Rows from block 7 of the text encoder of a small contrastive audio-text model, named by matrix and row number. Rows with one number belong to one neuron. Each number is 50 + 15 x the weight over its row's rms, rounded and kept within 0 to 99. All counts start at 0.
After each neuron's rows are labels from the 100 texts, of 14976, where the neuron reaches its highest value: "fires on" is the input token at the peak. Only what is clearly more common there than usual is listed. The data: synthesized solo parts of chorales (CocoChorales).
# fc1: MLP up (text_encoder.blocks.7.mlp.fc1.weight, 768x128), inputs 0-127
# fc2: MLP down (text_encoder.blocks.7.mlp.fc2.weight, 128x768, transposed), outputs 0-127

fc1.359:34 16 32 42 68 62 47 32 40 56 57 38 35 53 74 28 39 54 55 50 41 42 52 35 40 48 48 42 26 24 70 51 56 51 45 58 62 70 50 71 37 42 48 40 51 55 59 54 38 44 29 39 40 62 47 37 47 31 49 61 37 51 58 49 54 66 32 50 13 43 28 64 47 37 66 40 60 70 41 53 35 45 39 50 61 36 54 50 66 40 42 86 54 35 42 67 70 61 27 51 77 56 30 39 66 31 54 47 58 62 84 90 74 43 37 77 36 77 68 15 70 28 35 61 26 37 57 64
fc2.359:58 52 51 37 57 37 52 23 51 29 51 50 74 34 18 57 57 46 28 52 63 72 10 70 47 54 31 18 34 60 57 39 39 75 29 30 49 24 66 54 41 40 51 42 47 43 67 44 16 36 49 40 35 60 56 69 40 62 60 20 35 65 49 57 62 47 76 66 47 56 33 67 51 45 30 59 38 58 75 52 53 36 57 41 61 76 40 54 58 48 31 63 42 39 72 15 62 65 72 54 55 34 54 67 58 56 56 48 47 21 54 61 29 36 33 51 74 50 55 44 63 39 36 25 34 35 46 74
fires on: "f3"; "f5"

fc1.417:71 39 20 28 45 80 69 30 53 53 71 24 93 59 52 64 63 66 50 37 64 69 49 67 49 48 66 63 23 71 30 39 61 31 59 46 55 40 37 40 62 40 38 54 37 75 58 55 42 56 84 50 72 49 23 67 28 52 34 45 42 36 67 35 33 31 72 75 58 22 43 55 19 48 47 45 55 51 47 41 30 65 53 50 59 29 60 50 42 39 50 41 60 86 55 56 51 44 60 20 47 18 53 60 38 67 60 52 55 50 32 47 70 46 37 66 38 36 58 43 59 49 45 59 60 30 44 54
fc2.417:46 50 61 41 33 77 70 39 56 34 41 67 59 39 64 50 61 36 52 28 42 80 44 83 44 23 48 72 53 54 44 61 71 33 18 68 49 55 40 43 40 22 37 62 51 36 67 54 44 36 59 42 49 53 51 56 27 31 36 55 67 45 41 53 58 44 49 71 55 53 29 33 56 54 61 36 53 50 31 38 32 38 31 75 75 44 66 58 48 14 25 45 38 30 59 49 62 45 66 59 57 59 49 41 55 72 80 89 68 47 29 57 46 58 32 76 35 33 46 76 47 45 35 37 71 19 54 55
fires on: "flute"

fc1.226:61 41 28 28 40 60 51 58 62 46 71 57 77 38 74 59 66 42 56 43 65 53 50 72 49 62 57 64 60 42 47 47 88 55 72 45 29 32 46 32 51 23 64 40 40 57 42 56 65 50 72 64 58 42 24 80 63 14 39 67 39 37 64 51 42 52 66 62 61 25 48 84 53 62 27 45 53 61 30 30 50 52 40 24 68 53 49 38 43 42 29 22 37 62 44 46 52 52 64 38 43 42 58 42 35 41 63 45 63 37 40 52 66 53 52 42 18 55 90 73 32 19 44 37 38 49 34 42
fc2.226:45 39 49 27 56 61 42 61 42 45 25 40 53 32 54 57 32 53 43 41 78 40 58 76 92 67 21 22 53 43 43 76 37 29 48 55 49 66 34 64 62 68 36 47 47 68 64 31 59 36 66 57 46 36 40 59 53 73 38 63 38 53 59 51 43 54 80 51 70 42 30 46 38 39 70 55 16 60 57 23 73 51 23 85 73 52 59 47 19 60 27 60 75 60 44 46 79 32 47 37 45 56 32 66 38 46 51 60 64 58 80 65 48 54 50 43 59 57 51 27 59 67 34 43 47 49 52 51
fires on: "flute"

fc1.504:58 38 77 68 50 53 55 57 57 43 30 49 14 56 69 40 37 39 86 33 67 70 46 41 43 76 55 36 68 57 80 57 53 55 49 62 33 43 40 47 70 50 55 48 64 72 27 74 50 48 64 22 37 57 47 33 33 56 44 66 41 67 53 50 35 12 60 48 37 69 24 42 38 42 45 61 61 40 45 58 57 48 27 52 39 60 67 68 74 68 41 80 40 73 39 48 38 83 53 55 39 45 66 45 43 65 41 65 65 31 64 07 69 34 32 42 70 42 56 66 54 43 48 48 69 46 56 40
fc2.504:31 56 46 62 71 53 29 43 46 38 34 50 57 60 55 83 53 63 36 73 27 41 59 34 66 68 42 27 43 32 65 58 41 72 61 38 82 43 35 67 72 55 56 73 33 53 63 57 71 51 41 41 60 66 13 33 34 34 32 35 21 41 52 37 41 56 48 35 57 58 58 45 60 62 46 63 41 58 23 46 32 43 55 58 50 55 67 63 64 62 39 57 49 64 45 45 22 48 67 57 48 46 40 51 76 29 60 61 56 43 64 27 62 57 42 25 08 67 71 39 34 65 29 26 68 58 62 20
fires on: "a3"

fc1.86:40 22 38 53 35 67 65 33 68 61 54 57 26 66 53 38 49 42 63 19 69 43 52 57 49 63 75 65 41 52 40 70 35 49 45 79 61 36 69 58 57 60 60 27 22 62 54 39 84 27 38 21 42 57 27 34 57 52 60 53 54 36 73 40 19 32 53 44 35 40 50 27 44 71 46 48 48 56 49 36 54 32 71 39 57 50 61 20 77 62 15 64 54 67 39 56 37 59 32 49 35 43 38 47 31 59 26 52 46 29 71 17 51 61 62 46 78 52 51 65 63 48 61 37 40 54 54 52
fc2.86:68 54 63 74 54 47 24 58 29 31 31 69 72 58 41 50 36 26 23 71 42 63 23 42 43 47 29 39 68 58 52 47 57 40 43 33 54 37 48 42 34 17 54 45 53 27 27 73 23 40 38 70 51 35 48 61 24 50 47 31 58 59 51 36 62 61 22 70 44 50 29 64 49 48 38 61 38 37 35 58 27 69 30 67 65 52 61 71 43 39 62 55 50 56 32 32 37 39 67 37 48 70 28 64 71 26 78 48 29 38 16 36 48 37 31 47 57 32 39 43 49 47 51 55 33 37 61 33
fires on: "a3"

fc1.737:22 24 55 47 60 57 53 32 58 54 57 63 55 24 62 50 51 27 55 50 59 44 38 48 49 52 50 63 64 22 67 73 49 52 18 46 53 65 34 60 16 29 33 29 38 45 51 59 40 34 39 58 18 55 36 53 37 46 72 51 40 45 68 48 44 56 46 68 34 53 41 55 33 17 38 49 66 44 48 57 29 39 35 42 36 22 53 55 49 44 51 78 49 55 55 58 75 51 83 60 73 59 36 45 52 23 28 56 42 41 92 58 51 30 34 70 45 56 40 30 28 26 45 77 33 47 59 75
fc2.737:32 62 33 41 57 31 37 33 67 49 44 49 52 58 27 51 50 50 64 88 55 65 43 36 67 32 42 40 19 52 49 55 55 36 50 73 47 37 57 62 50 76 68 17 68 59 74 33 15 57 37 42 38 35 61 45 55 56 41 39 55 63 57 59 30 83 23 58 59 61 54 53 46 58 64 61 34 67 81 28 41 25 55 56 77 50 63 42 49 49 46 62 63 52 59 16 39 40 46 36 54 37 36 78 65 52 66 53 69 39 26 58 51 43 40 73 55 53 58 34 69 61 41 34 46 22 77 75
fires on: "f3"

fc1.355:41 34 50 38 59 46 45 32 59 47 45 53 53 54 82 54 62 33 62 48 71 50 31 86 58 57 52 39 40 33 66 68 45 44 45 40 44 43 34 70 08 63 23 38 38 51 81 45 40 23 33 41 43 54 61 54 40 59 61 47 27 56 68 58 39 41 61 64 55 66 61 63 29 37 55 59 68 58 78 46 35 58 38 32 34 42 47 67 35 58 44 75 65 72 65 61 72 76 67 68 59 54 44 73 62 29 56 42 44 38 43 58 75 35 54 76 46 66 50 42 55 38 28 57 07 34 73 65
fc2.355:47 24 54 51 47 67 33 78 37 40 93 58 65 69 65 48 39 87 41 55 26 51 42 36 74 55 42 70 54 28 51 65 30 57 73 58 68 77 40 55 52 57 54 35 35 48 64 35 61 45 70 41 55 70 57 44 40 32 41 39 65 27 60 46 36 44 69 71 29 56 33 59 32 54 56 42 61 51 42 59 48 72 65 49 38 55 46 43 59 50 83 70 67 30 45 47 43 52 55 48 63 47 22 32 38 27 51 42 23 58 30 55 72 25 24 43 49 62 29 31 73 53 50 59 56 31 51 79
fires on: "f3"

fc1.251:42 42 37 53 28 32 66 50 45 36 66 68 61 35 57 55 49 32 52 38 57 52 41 55 57 56 29 41 54 35 24 66 46 48 43 53 11 70 54 58 17 43 36 32 47 63 62 72 48 22 28 50 28 48 53 70 76 29 49 45 36 57 51 59 56 56 47 68 50 37 58 63 52 50 55 65 49 54 68 65 48 55 36 24 63 64 59 51 57 45 53 79 75 80 32 51 79 34 71 69 49 49 29 63 75 50 37 60 54 39 66 50 60 16 45 55 37 51 65 31 44 44 32 67 28 24 85 78
fc2.251:34 26 46 27 54 49 42 36 53 46 52 63 57 52 49 46 44 65 57 54 58 49 62 28 47 71 43 96 58 32 61 70 37 47 59 40 60 43 41 54 67 77 67 24 48 33 47 39 65 86 51 43 37 43 76 39 38 74 37 59 57 14 66 30 26 52 61 53 28 61 33 67 22 54 63 36 65 41 39 42 33 53 37 84 37 45 74 39 53 53 73 54 40 43 57 52 40 84 50 31 63 40 52 69 28 51 63 26 46 47 15 45 44 72 66 52 39 72 33 45 51 42 49 62 72 52 48 43
fires on: "f3"; "f4"

fc1.375:48 50 66 41 54 49 62 27 68 51 50 52 48 32 59 64 79 42 50 51 66 62 26 51 65 45 67 46 47 27 49 77 29 52 31 67 50 76 42 65 21 61 51 37 19 60 80 49 43 22 41 50 16 80 40 37 47 47 51 47 51 52 66 40 33 33 38 75 44 56 67 79 31 27 42 53 64 46 50 44 42 49 43 39 57 36 71 59 57 63 65 90 49 65 53 55 64 47 59 47 59 55 40 72 57 49 83 46 35 35 41 37 56 50 63 72 67 66 26 30 58 30 35 47 26 32 61 76
fc2.375:29 33 21 63 61 42 49 34 61 36 92 84 56 50 41 51 67 54 57 53 45 67 27 38 64 41 35 42 72 40 56 59 65 44 59 32 51 56 67 40 57 32 27 36 59 30 80 92 42 54 23 31 50 43 71 68 53 28 52 43 70 46 64 48 48 44 51 56 29 37 27 44 29 34 41 70 64 63 67 45 56 57 70 39 41 56 54 61 53 23 48 57 43 58 67 38 56 65 49 49 60 45 28 54 60 16 51 78 69 38 56 58 55 35 32 66 63 52 30 43 40 62 46 35 34 69 57 74
fires on: "f3"

fc1.548:58 49 30 70 34 80 66 50 55 63 51 34 32 61 33 73 61 77 83 36 33 68 62 61 48 85 26 53 40 53 67 54 54 58 52 65 60 51 45 39 42 59 72 30 65 42 37 57 39 68 52 46 81 64 38 35 74 37 56 51 57 48 50 70 56 39 34 59 36 31 49 51 62 62 42 61 41 71 65 71 42 58 63 38 63 25 50 42 43 51 66 49 51 72 35 58 49 48 53 04 59 38 71 74 30 72 58 48 61 45 50 52 63 40 44 70 57 66 64 30 91 43 53 38 52 33 48 80
fc2.548:34 59 78 36 62 55 70 57 61 62 22 53 63 35 71 36 38 28 53 56 46 37 66 38 78 39 22 44 60 50 49 71 32 49 31 56 53 55 69 50 27 46 31 65 14 72 69 61 59 62 69 51 30 49 56 70 25 49 27 37 80 70 56 39 47 64 44 42 70 35 51 56 36 45 75 48 17 19 24 65 59 49 35 54 41 63 43 52 40 50 46 46 50 47 73 69 79 40 64 81 63 62 36 22 62 49 51 66 44 69 46 55 42 65 60 33 52 50 52 59 23 58 59 60 54 57 42 40
fires on: "flute"; "oboe"

fc1.633:49 58 43 46 51 70 69 33 38 11 40 45 56 56 82 68 30 80 68 61 53 59 51 68 28 75 62 36 40 52 44 19 49 38 62 62 44 52 57 46 55 45 79 33 50 39 78 58 59 49 62 56 77 54 35 50 59 64 55 67 39 37 34 32 44 27 28 41 49 39 63 53 65 38 68 68 51 38 38 45 55 53 80 48 39 34 38 63 38 26 50 46 37 65 58 73 36 65 44 58 76 71 59 54 57 74 54 24 68 50 74 50 47 49 34 44 44 47 29 33 53 70 46 78 54 22 32 81
fc2.633:27 30 51 24 36 39 62 76 36 59 45 66 45 42 47 53 76 25 69 25 34 64 39 30 40 28 46 50 76 46 46 69 43 85 58 54 46 55 44 48 53 52 34 61 58 76 19 62 54 42 34 23 62 17 51 43 43 46 81 40 62 47 52 54 49 53 56 41 53 60 38 34 70 63 48 21 68 33 55 58 39 74 28 63 63 48 77 34 50 49 56 36 64 17 20 58 58 31 53 37 44 44 31 52 46 25 59 47 23 33 30 54 53 60 73 55 63 34 58 47 31 31 40 44 54 50 47 55
fires on: "flute"

fc1.156:41 67 41 48 46 65 36 17 65 59 61 25 27 39 83 64 50 64 51 27 50 40 81 41 50 50 46 50 37 60 40 55 63 33 63 35 44 49 48 65 61 50 48 73 38 49 56 51 44 49 42 42 57 43 56 76 57 67 61 37 46 23 70 61 68 43 71 62 36 30 37 49 53 57 23 44 61 37 29 58 66 29 37 71 34 27 53 62 38 55 63 68 37 69 65 49 57 43 60 44 72 42 33 67 55 44 23 47 44 62 61 80 41 31 18 47 35 75 59 36 51 64 64 17 71 67 20 75
fc2.156:59 43 41 46 42 47 45 53 29 52 40 59 59 54 64 46 44 51 58 80 48 41 24 32 66 49 27 47 59 43 46 42 49 58 40 75 72 34 53 31 33 27 43 38 33 48 75 50 40 52 57 52 51 44 33 71 47 37 35 21 72 68 41 42 12 52 28 39 73 71 62 57 43 48 45 49 51 62 72 63 22 67 42 26 57 65 45 48 42 49 52 34 55 32 27 54 52 27 38 46 33 68 43 49 49 52 55 51 54 20 28 19 35 78 53 38 31 12 31 48 45 36 14 81 24 43 58 52
fires on: "flute"