A small contrastive audio-text model, trained from scratch.
Model: 13.6M parameters, log mel input, encoder arch wide_resnet, encoder norm batchnorm, encoder activation relu, encoder depths [3, 3, 3], encoder widths [160, 240, 352], text encoder width 128, text encoder layers 10, text encoder norm layernorm, text encoder activation quick_gelu.
Training: soap at rate 0.0029, 15100 steps, batches of 32.
Data: trained on synthesized solo parts of chorales (CocoChorales), 39062 training examples, 12.4 epochs.
Rows from block 4 of the audio encoder of a small contrastive audio-text model, named by matrix and row number. Rows with one number belong to one channel. Each number is 128 + 24 x the weight over its row's rms, rounded and kept within 0 to 255. All counts start at 0. Numbers have three digits each.
After each channel's rows are labels from the 100 clips, of 14976, where the channel reaches its highest value: "top examples" is what is common among them. Only what is clearly more common there than usual is listed. The data: synthesized solo parts of chorales (CocoChorales).
# convs0: first 3x3 conv (encoder.blocks.4.convs.0.weight, 240x240x3x3, each kernel summed), inputs 0-119
# convs1: second 3x3 conv (encoder.blocks.4.convs.1.weight, 240x240x3x3, transposed, each kernel summed), outputs 0-119

convs0.75:113163106143135107121155128114124117180145168119146165111100094078103100156113132125153113116170086095174112123116107149081096141113149116154106130182125137113121143129112161121110117158138136157118124101103102132146140108133139095095096143129163143114105127151149090160139127151111163139095141087105109090087134107131125142199145119135140109155121097112157133
convs1.75:100111150155126111091104123118121126090156084090162070160121099104114156123137106138108149076105137185149121146145172102126143135203098147110131106103079154107136119113112125131116107104112153088096168142115131139121141138119115112130160118091158126156138070140121125112115143128118149133139146117110128177163141163146166093116142116129164167159118109136078113
top examples: note D5; trumpet; note E5

convs0.105:123109114110131114065134131100122146128093191116143084118119116142137094097134130072144110130139118110123149114154140116090158168125124150105101083111109112111111090155123106116128139155128175119117113155130135108083112156082121135128148127115128118107157160132124129135172137108151138116190122141132107140135135131090132113191139174162101133140134151108101153
convs1.105:129126104099123137116150117182154085105139106121136128139104126142109125107096114126106121127126120131119139122133133129126120122126147122106144100140174137122147128140189131097130124098152090139130149137118151122165186139114142146070129118100094170131126123124123189111138119133166107087120149142137163106116114134084148127116167164100108137152117091118179119
top examples: note F#4; trombone; note G#4

convs0.115:109144122144138105157104132114099172120121104092112146179165123122169110156107122119141130108149111133131128137114130161158150186130146098083126158140088123098107107128133134122106165109072104123152152079131115117136095134151116084087106129169100122137100112126119122111142162137127117137140145104108085169073157149170144120147119096158118121158125120152113161
convs1.115:136118166095080120105151103074100094120146091130150136129123090133150129129139162122155118135147107125151131110154113126088119162100112137097134136133096105143085126100098116130124094140113122125151125114123118156141132111097132151127123149151124116104135109081131107126140096117082167193120157154128119090076130087169125126112128107122150117161137130129178124
top examples: note F#4; note E4; trombone; note G#4

convs0.52:095157099127132127121136120098133096111122129091119142134150109123127116108122072161154103114127069082123135105135119105127105161121140107136103154100126133121117141094135156159078095150100168087129076156083123105152098132088120116131094119166126112148107090116141166164106126130098111102130088115140126101124109146139125156142137114160124129085138139131102143
convs1.52:139125119089149112139142131108120136135124081125145140110100100128142108128128141117142114127116127130087097169127135149167116166073115117152104113129130152113109103126085122155121154115144117163114151127118169138130140122110165124138098145165136148121142098131128100110113164126112140100124101111141112107191132152118100130108148124148129101179113145142140149
top examples: note A#3; tuba; note D4; note D#3

convs0.120:099154149130092098139122152131148114114108163154116144131134087200131159169126062144134109126137128161099109164148126137117180128133131182092138081103137112127139106139139152136121152115122082138147141126113084120104129098129170110131091147148106132119117103176140123136103123134125115113123158089117150140131137151131108144147128119127160092158137080170121118
convs1.120:143108109114140153128078111144119146107131092148130139099135128151113136091138096115148112164145096125111149105146113137143127132132120116088113095142094192132152142143088116103115115086123158146093128147086149095097139156153100107164164139137141145090079090113128104142141120079094158117093169110093170137123135145122107105125135119153113113132125137094125119
top examples: violin; note E5; note D5; note D#5

convs0.216:104120122139140087108106129144165109159155101140139149147144116095150134154119100132126087102127106115141142100103140138118110149125122122124112113113110162107123096102092142086157150107122168101158161092142156115117132102103135107146147127110105127132127115096107119167141142105111103125139098117119081131139168146175160128143181129175116103163142137152110174
convs1.216:097115100115147132117119196119124128111121106134165073139101114115113103149121121077105133157106107170128154110139119124114114135115133119178133107128102107096062136133111084128136099127131142097147175138086108126128137099121116098109120208131131150108170139149136105097137127122155095186126116117123109158144120138131123133113120168114141129133140095150082130
top examples: note A#3; note G#3; bassoon; note C4

convs0.36:146112143188153162145149128104127160172144132117139125115144140112143117137153122154118108144187126124131172104155117171090112162108113119125071088142088096101159110144106119124130145110136178116165147117139164134125099103115085146138117153107145076140179098146148126159141141146101146109132117132123135153100135141126139136151131147183150159159137106119153138
convs1.36:167122121117160103116132095134134090146129100122086124118117094104138107132106157094154119143128129157161134116139134110094092165100117152131113117155091117101099111082097121126111142097144057129121153128141140112158151169153149116094077112158126103163162051118133120119147122095103118159112124127125158124129145115098120072141173143159162098123149129123123103
top examples: note F#4; note G#4; trombone

convs0.78:114143090127144125107164143124138145073143084111081142145126137102104100113179111165119117132199112121153119158112146087131102068126124166124139170159121129106106127153129103116119116117115126155109105090108135104182152110125154085121059143107149135141167130104145115203160120131131109089125145141148126120089111117137151105116131127153144099105122117087121095
convs1.78:104191170134118116128093104112120118133142124084075143104145110133121198100071149119093139062141115100105160141101147118145134132123120103105095127137170141103148148154088133127143137175123145119160135120164108122100103134109125101155148096164100131134118169090103120092130118158127154121101073151132109122102145137131103132153119116114101125118115114136104114
top examples: note F#4; note D4; note A3; note E4

convs0.187:105108136118105107112123131138112153134136143114102150129108164144106097124171152092126098130115157149113154094120129183111107129105137189104154166144136147125147146138137110103138094119088122125148121125115084104162120086181167125119147136112146137143102125124078115105104119121141149146169161154126182139126142138156168121172123153115120131089093111130139119
convs1.187:167105159157156150109100182106131098140118137124113146138124134115123148103149078114154108143096146139102138148118141126187165148133071139189099121177109146126128181082111145144127088118174093112154121111134147147102090123111122085115108147117094127129146078111156139134126120137116157104080133084102070137100151106159133090129150140144123109109137113146106134
top examples: note A#3; cello; note C4; note A3

convs0.223:159114116149094138088114112103088102117105094148113116139151135158159098087106124120119086138181128107117120107076094117128137141142152108108123148146131146115098133114126122106143183164155101176110115106101129086138126128134146147170112147131174114127170106126081131105145129127099152153144111141147147174136151161099078175116106117115179166115141109143148126
convs1.223:200127142130093133154118163098155108126118186156148135152096126164147165144126125160119139113106136127110162134107125140144111113132155101118117118099151172094085113159126146153133095135187100102135129113127136149120091116137159098091100097180146159122118147136149115151138142169167091131118120126142126150133102121103128153146142081145104145146096143131077117
top examples: note A#3; bassoon; note B3; note F#3

convs0.17:185140116139164114147083121091139108117111109143100137095145146105104119150125112085104076142130149177139107132140144177137119111122164118126155115129153119120131072149081119121133104126104132139105146107129122143088118157124116115091112094098138143137125110152208162143138134154121139070119112094105134130121109146088114134065092127133085129158136089144128089
convs1.17:154120133165146160159103141143110137128106117089118114128146090135178096069122101166140116155146131144128122145103144090116097170161125138143148109143111171103135130126129121135117137132121159140083173117151106125189140107126147096158136141118142079122144102106183143098109144093146147146153103104121131142127147128110104118142168129099153151140126110129112108
top examples: note B3; note A3; note C#4; bassoon

convs0.86:129130151078159142116128133136104135130160151103098079120122118107147128148129105159119161157097131122112097124098063172098131146138125105131099102174170142121096104166136154113120134158148137131145175121083125140114139176126157153192129133135139096106149100163122151122127105158092102092072150162127097143181113112131119115111114112157129114136134120127110108
convs1.86:158172140113140116121113140101132121153133102149155121131123114092175117114111114119133078129146155089121139129115131105129133065128120153112090138143126152165140129143108095109147144179147114106169118167118159096119155134179169129148109145109097135133111129135137064131127167147172100147121113133122120130150172111114130148171140149141125145097138155170146099
top examples: note A#3; note C4; note G#3; cello

convs0.110:125105118135127119099111148096136074133147093171132121117098140146117134115150115130093158139149112120080150125178114115120111126132149150123121119188128124135101120121124148115123137159105100117149118125153159149111090087131109110127123176139178122117176141121058155093124135166087076106162120163117152131158146102105131139120098135168127131159108089146130075
convs1.110:133101149131126144144123115155136129144095140141129143094135126095093173129137112136164122123129136166141103127159150091165128114197079161149140139078101095118140163151102137111147086105120089126109101120118114115166113175097145135164135142161126106098144117123144136170150121157077115141113145153098131093106103097157133106147137096144158139113104136113148076
top examples: note A#4; note C5; note G#4

convs0.117:174147139135127126145102104144154131169161121150117143132091118096192101163118117112160138101143157158114189110122142139133121164128126136134149182120160107145140127164123096141153115127143090107141131117147112117106129209130110122116106114126121135148122132101148085147133138101140127124203108142134142101112131129129112136134098084151077141126129121107112144
convs1.117:073125110119130124114136104089104084119128096101138160143110139116113122088094114119154143165068163147167134117100119149141106151139106138088110109101111141086116140142140110117160128125143101174140083111137139131135086144101144131134168137116100120124125118097129102120120120116088120225108171089134110108096132131117157090136155160109141115114125114126171117
top examples: note D5; note C5; note A#4

convs0.179:165110170130087081169132137138129118132126168129137104137121105146126143147093068174146138111128116145117091087113145130132128102149152160115092145150137112123157112139108136141178129151166134088122144084095153150118116142170102104152121114121146125066149133145150161146130134106113130140186204117114103135114126110184114157127115126123128120115105076119124126
convs1.179:139165115126160139131088107122138152156110102140120202140108120104113165114127132089113114111171158125099136148164147119112144149129151129144134118160144169109118137148143094116078130092136119115146127126116095079137066068129147105127130120112134129136123116139119150123134118111099125117099182154121115128133153121119077102119118118143139128097153121123177111
top examples: note A#3; note C4; note D4; cello

convs0.43:087149140097145160091150163144108152161143116202092135161163137140108095155148115114140134121122110131159167163122131110128118141093105119116113128139123170171150134112142112092143110132148125137107133123130123126146146117152118129118155149161177150160102163121176101085128145100157146087155070144077122120121104148115152140117083146146132159096122142137102180
convs1.43:122115112131114093131128134078132067143109137134112162116060110135146063115117096136153159079086096157114109147159131126160126142141145110134096093140129140115138154176128124145138157105106149106175152094113163110139116135149127163128114161153079106152116123107108142097132138158166107153118161153120109089142134126132176127149128115125109103176094082084118124
top examples: note B3; note A3; bassoon; cello

convs0.211:155163142097088132132126110095115125131124107094164149133116117175133099149140105143178135158101114159116152130127117129167112135106155136115143139153124113153099136117148141147154109113125142119118168138117173147124110098148116092108099152081136111087148124133108124105123118139089097119113192147111158146104097110057154078125126104114133121141107113141110104
convs1.211:116117146147085113120164140150150127109169127173094115125138143147109114150135111138153133110118125166125132093117144122107085173152143142141153166144138115121114117093180117143115087155144191159117123127107113092129124136134103137116111120145138141196112127142104097141113124113103126135131179093134182119127160124142111133127143148128143110149092119107141099
top examples: violin; note E5

convs0.68:125159114123128149107137110110142128117151199146108127119138144145160132094127130089129131092149116134115109125128130134105143142129103117087098124144119128159105144124112169124098116148099088127132150117128149088107123142093148143122123111118132134048127119135137108111170126129096181159106110141098133094173082149111201141164124116174150123150166150163087117
convs1.68:142135124131133138108113151150168121112110111149132170151151103137123154122138145111071130152126121133141124129174156136084155106114134115152121112113194137167153175156139144115097127151144130143116098123111162122132171109104170085137141112121159125131160134130120111088113153163153149120056099141137121127120137123144131147151158126128103168113114160135118140
top examples: note F#4; note E5; note D#4; note G#4

convs0.232:108128140168096188095089143160111143150141134109119104112149093149112119144084139112126130158173103104115105128112176157143120134085134123111113116151180116074080102130131119143108104174084157097092139111131134134129072136136161150092097126084185119127159139107094110115140132133107135099090131111142143116130133141103136136104077110118128150134088112131113100
convs1.232:170121095147172139111125128149148096136156145131173088128100144162116098073131125103110138153098137153144114122138122094136166104127155088140134151108128132102144131142131159140097106103112173126106096133121137107131123114075193087129155128083140152116151126143118146133163106168135131163114123102102142101130091114137093129135129139122139144164102085156113107
top examples: note D5; note C5; trumpet

convs0.162:100087121120069113153111151131153127097148129121138095129148151175088115150138121155109160138078125118101111147143116107141094093159111101120097126126117160107094138131116137104123127099111131137157128118113156078123120114112148148139102134135113089060107122141125127120143146094101112112171166091117138153125098131134143094127100136146154091126139109150127103
convs1.162:143123118165126124121138164153156117135101151131121159126126119207157109121135144110131120114126132136147175125100155136152148126113105110093179125140115138126115098130156107164104125133167120149167131104139164175099140098129117090174135137143145111146120105120102133128097150150089133094123147118159133121147150161126133119151123165104095138148082125136137120
top examples: violin; note E5; note F#5; note D5

convs0.77:095095163132115122116166134133165142146144098170130191148152091124118114145150081124118096198108111130149156121125117122118128108129099111131092173180110092096140122128118143124126102133139108113151141115150138094094160126087110088111081097140125147098123123170156149105099089099146100104140109136093178098132081141161135119119102139112109120103143141109119106
convs1.77:111127148193120132095128089147129118113149125122098127146114128136155157113161101147170109085125089098139115159090131112142144137159129130124104099106160153063143136123123147098115117123137132138082110117109146143136110136178130096124080093121105110182092122162155152117135124113129115116087111164155147140114139199110116123110134151159087090165120159140084129
top examples: note B3; note A3; bassoon; note G3

convs0.212:144094133126177150168119107145114087123119156103169125089105142099131069120090160111119141178111101108099122130129134149128120110092153093139078121142070154128132084155091094144128167137175117128106105106104101158096105169139121181138159117109106107126093105171124119150139119109155107158104144119098160131117137128118204139113153138131123147145158162112155166
convs1.212:148113124136138110152179125155144111130114147117039118120179125114125135110129148163157106092124136150134126094144145089109134123134155085127121109141138097112127111195109120144097094110084146153106118145146124157126122108124148104134133120105109109164137133123131124123149143127135120057120098129127164089105096152132151092152121123139130146130150052107094141
top examples: note A#4; note C5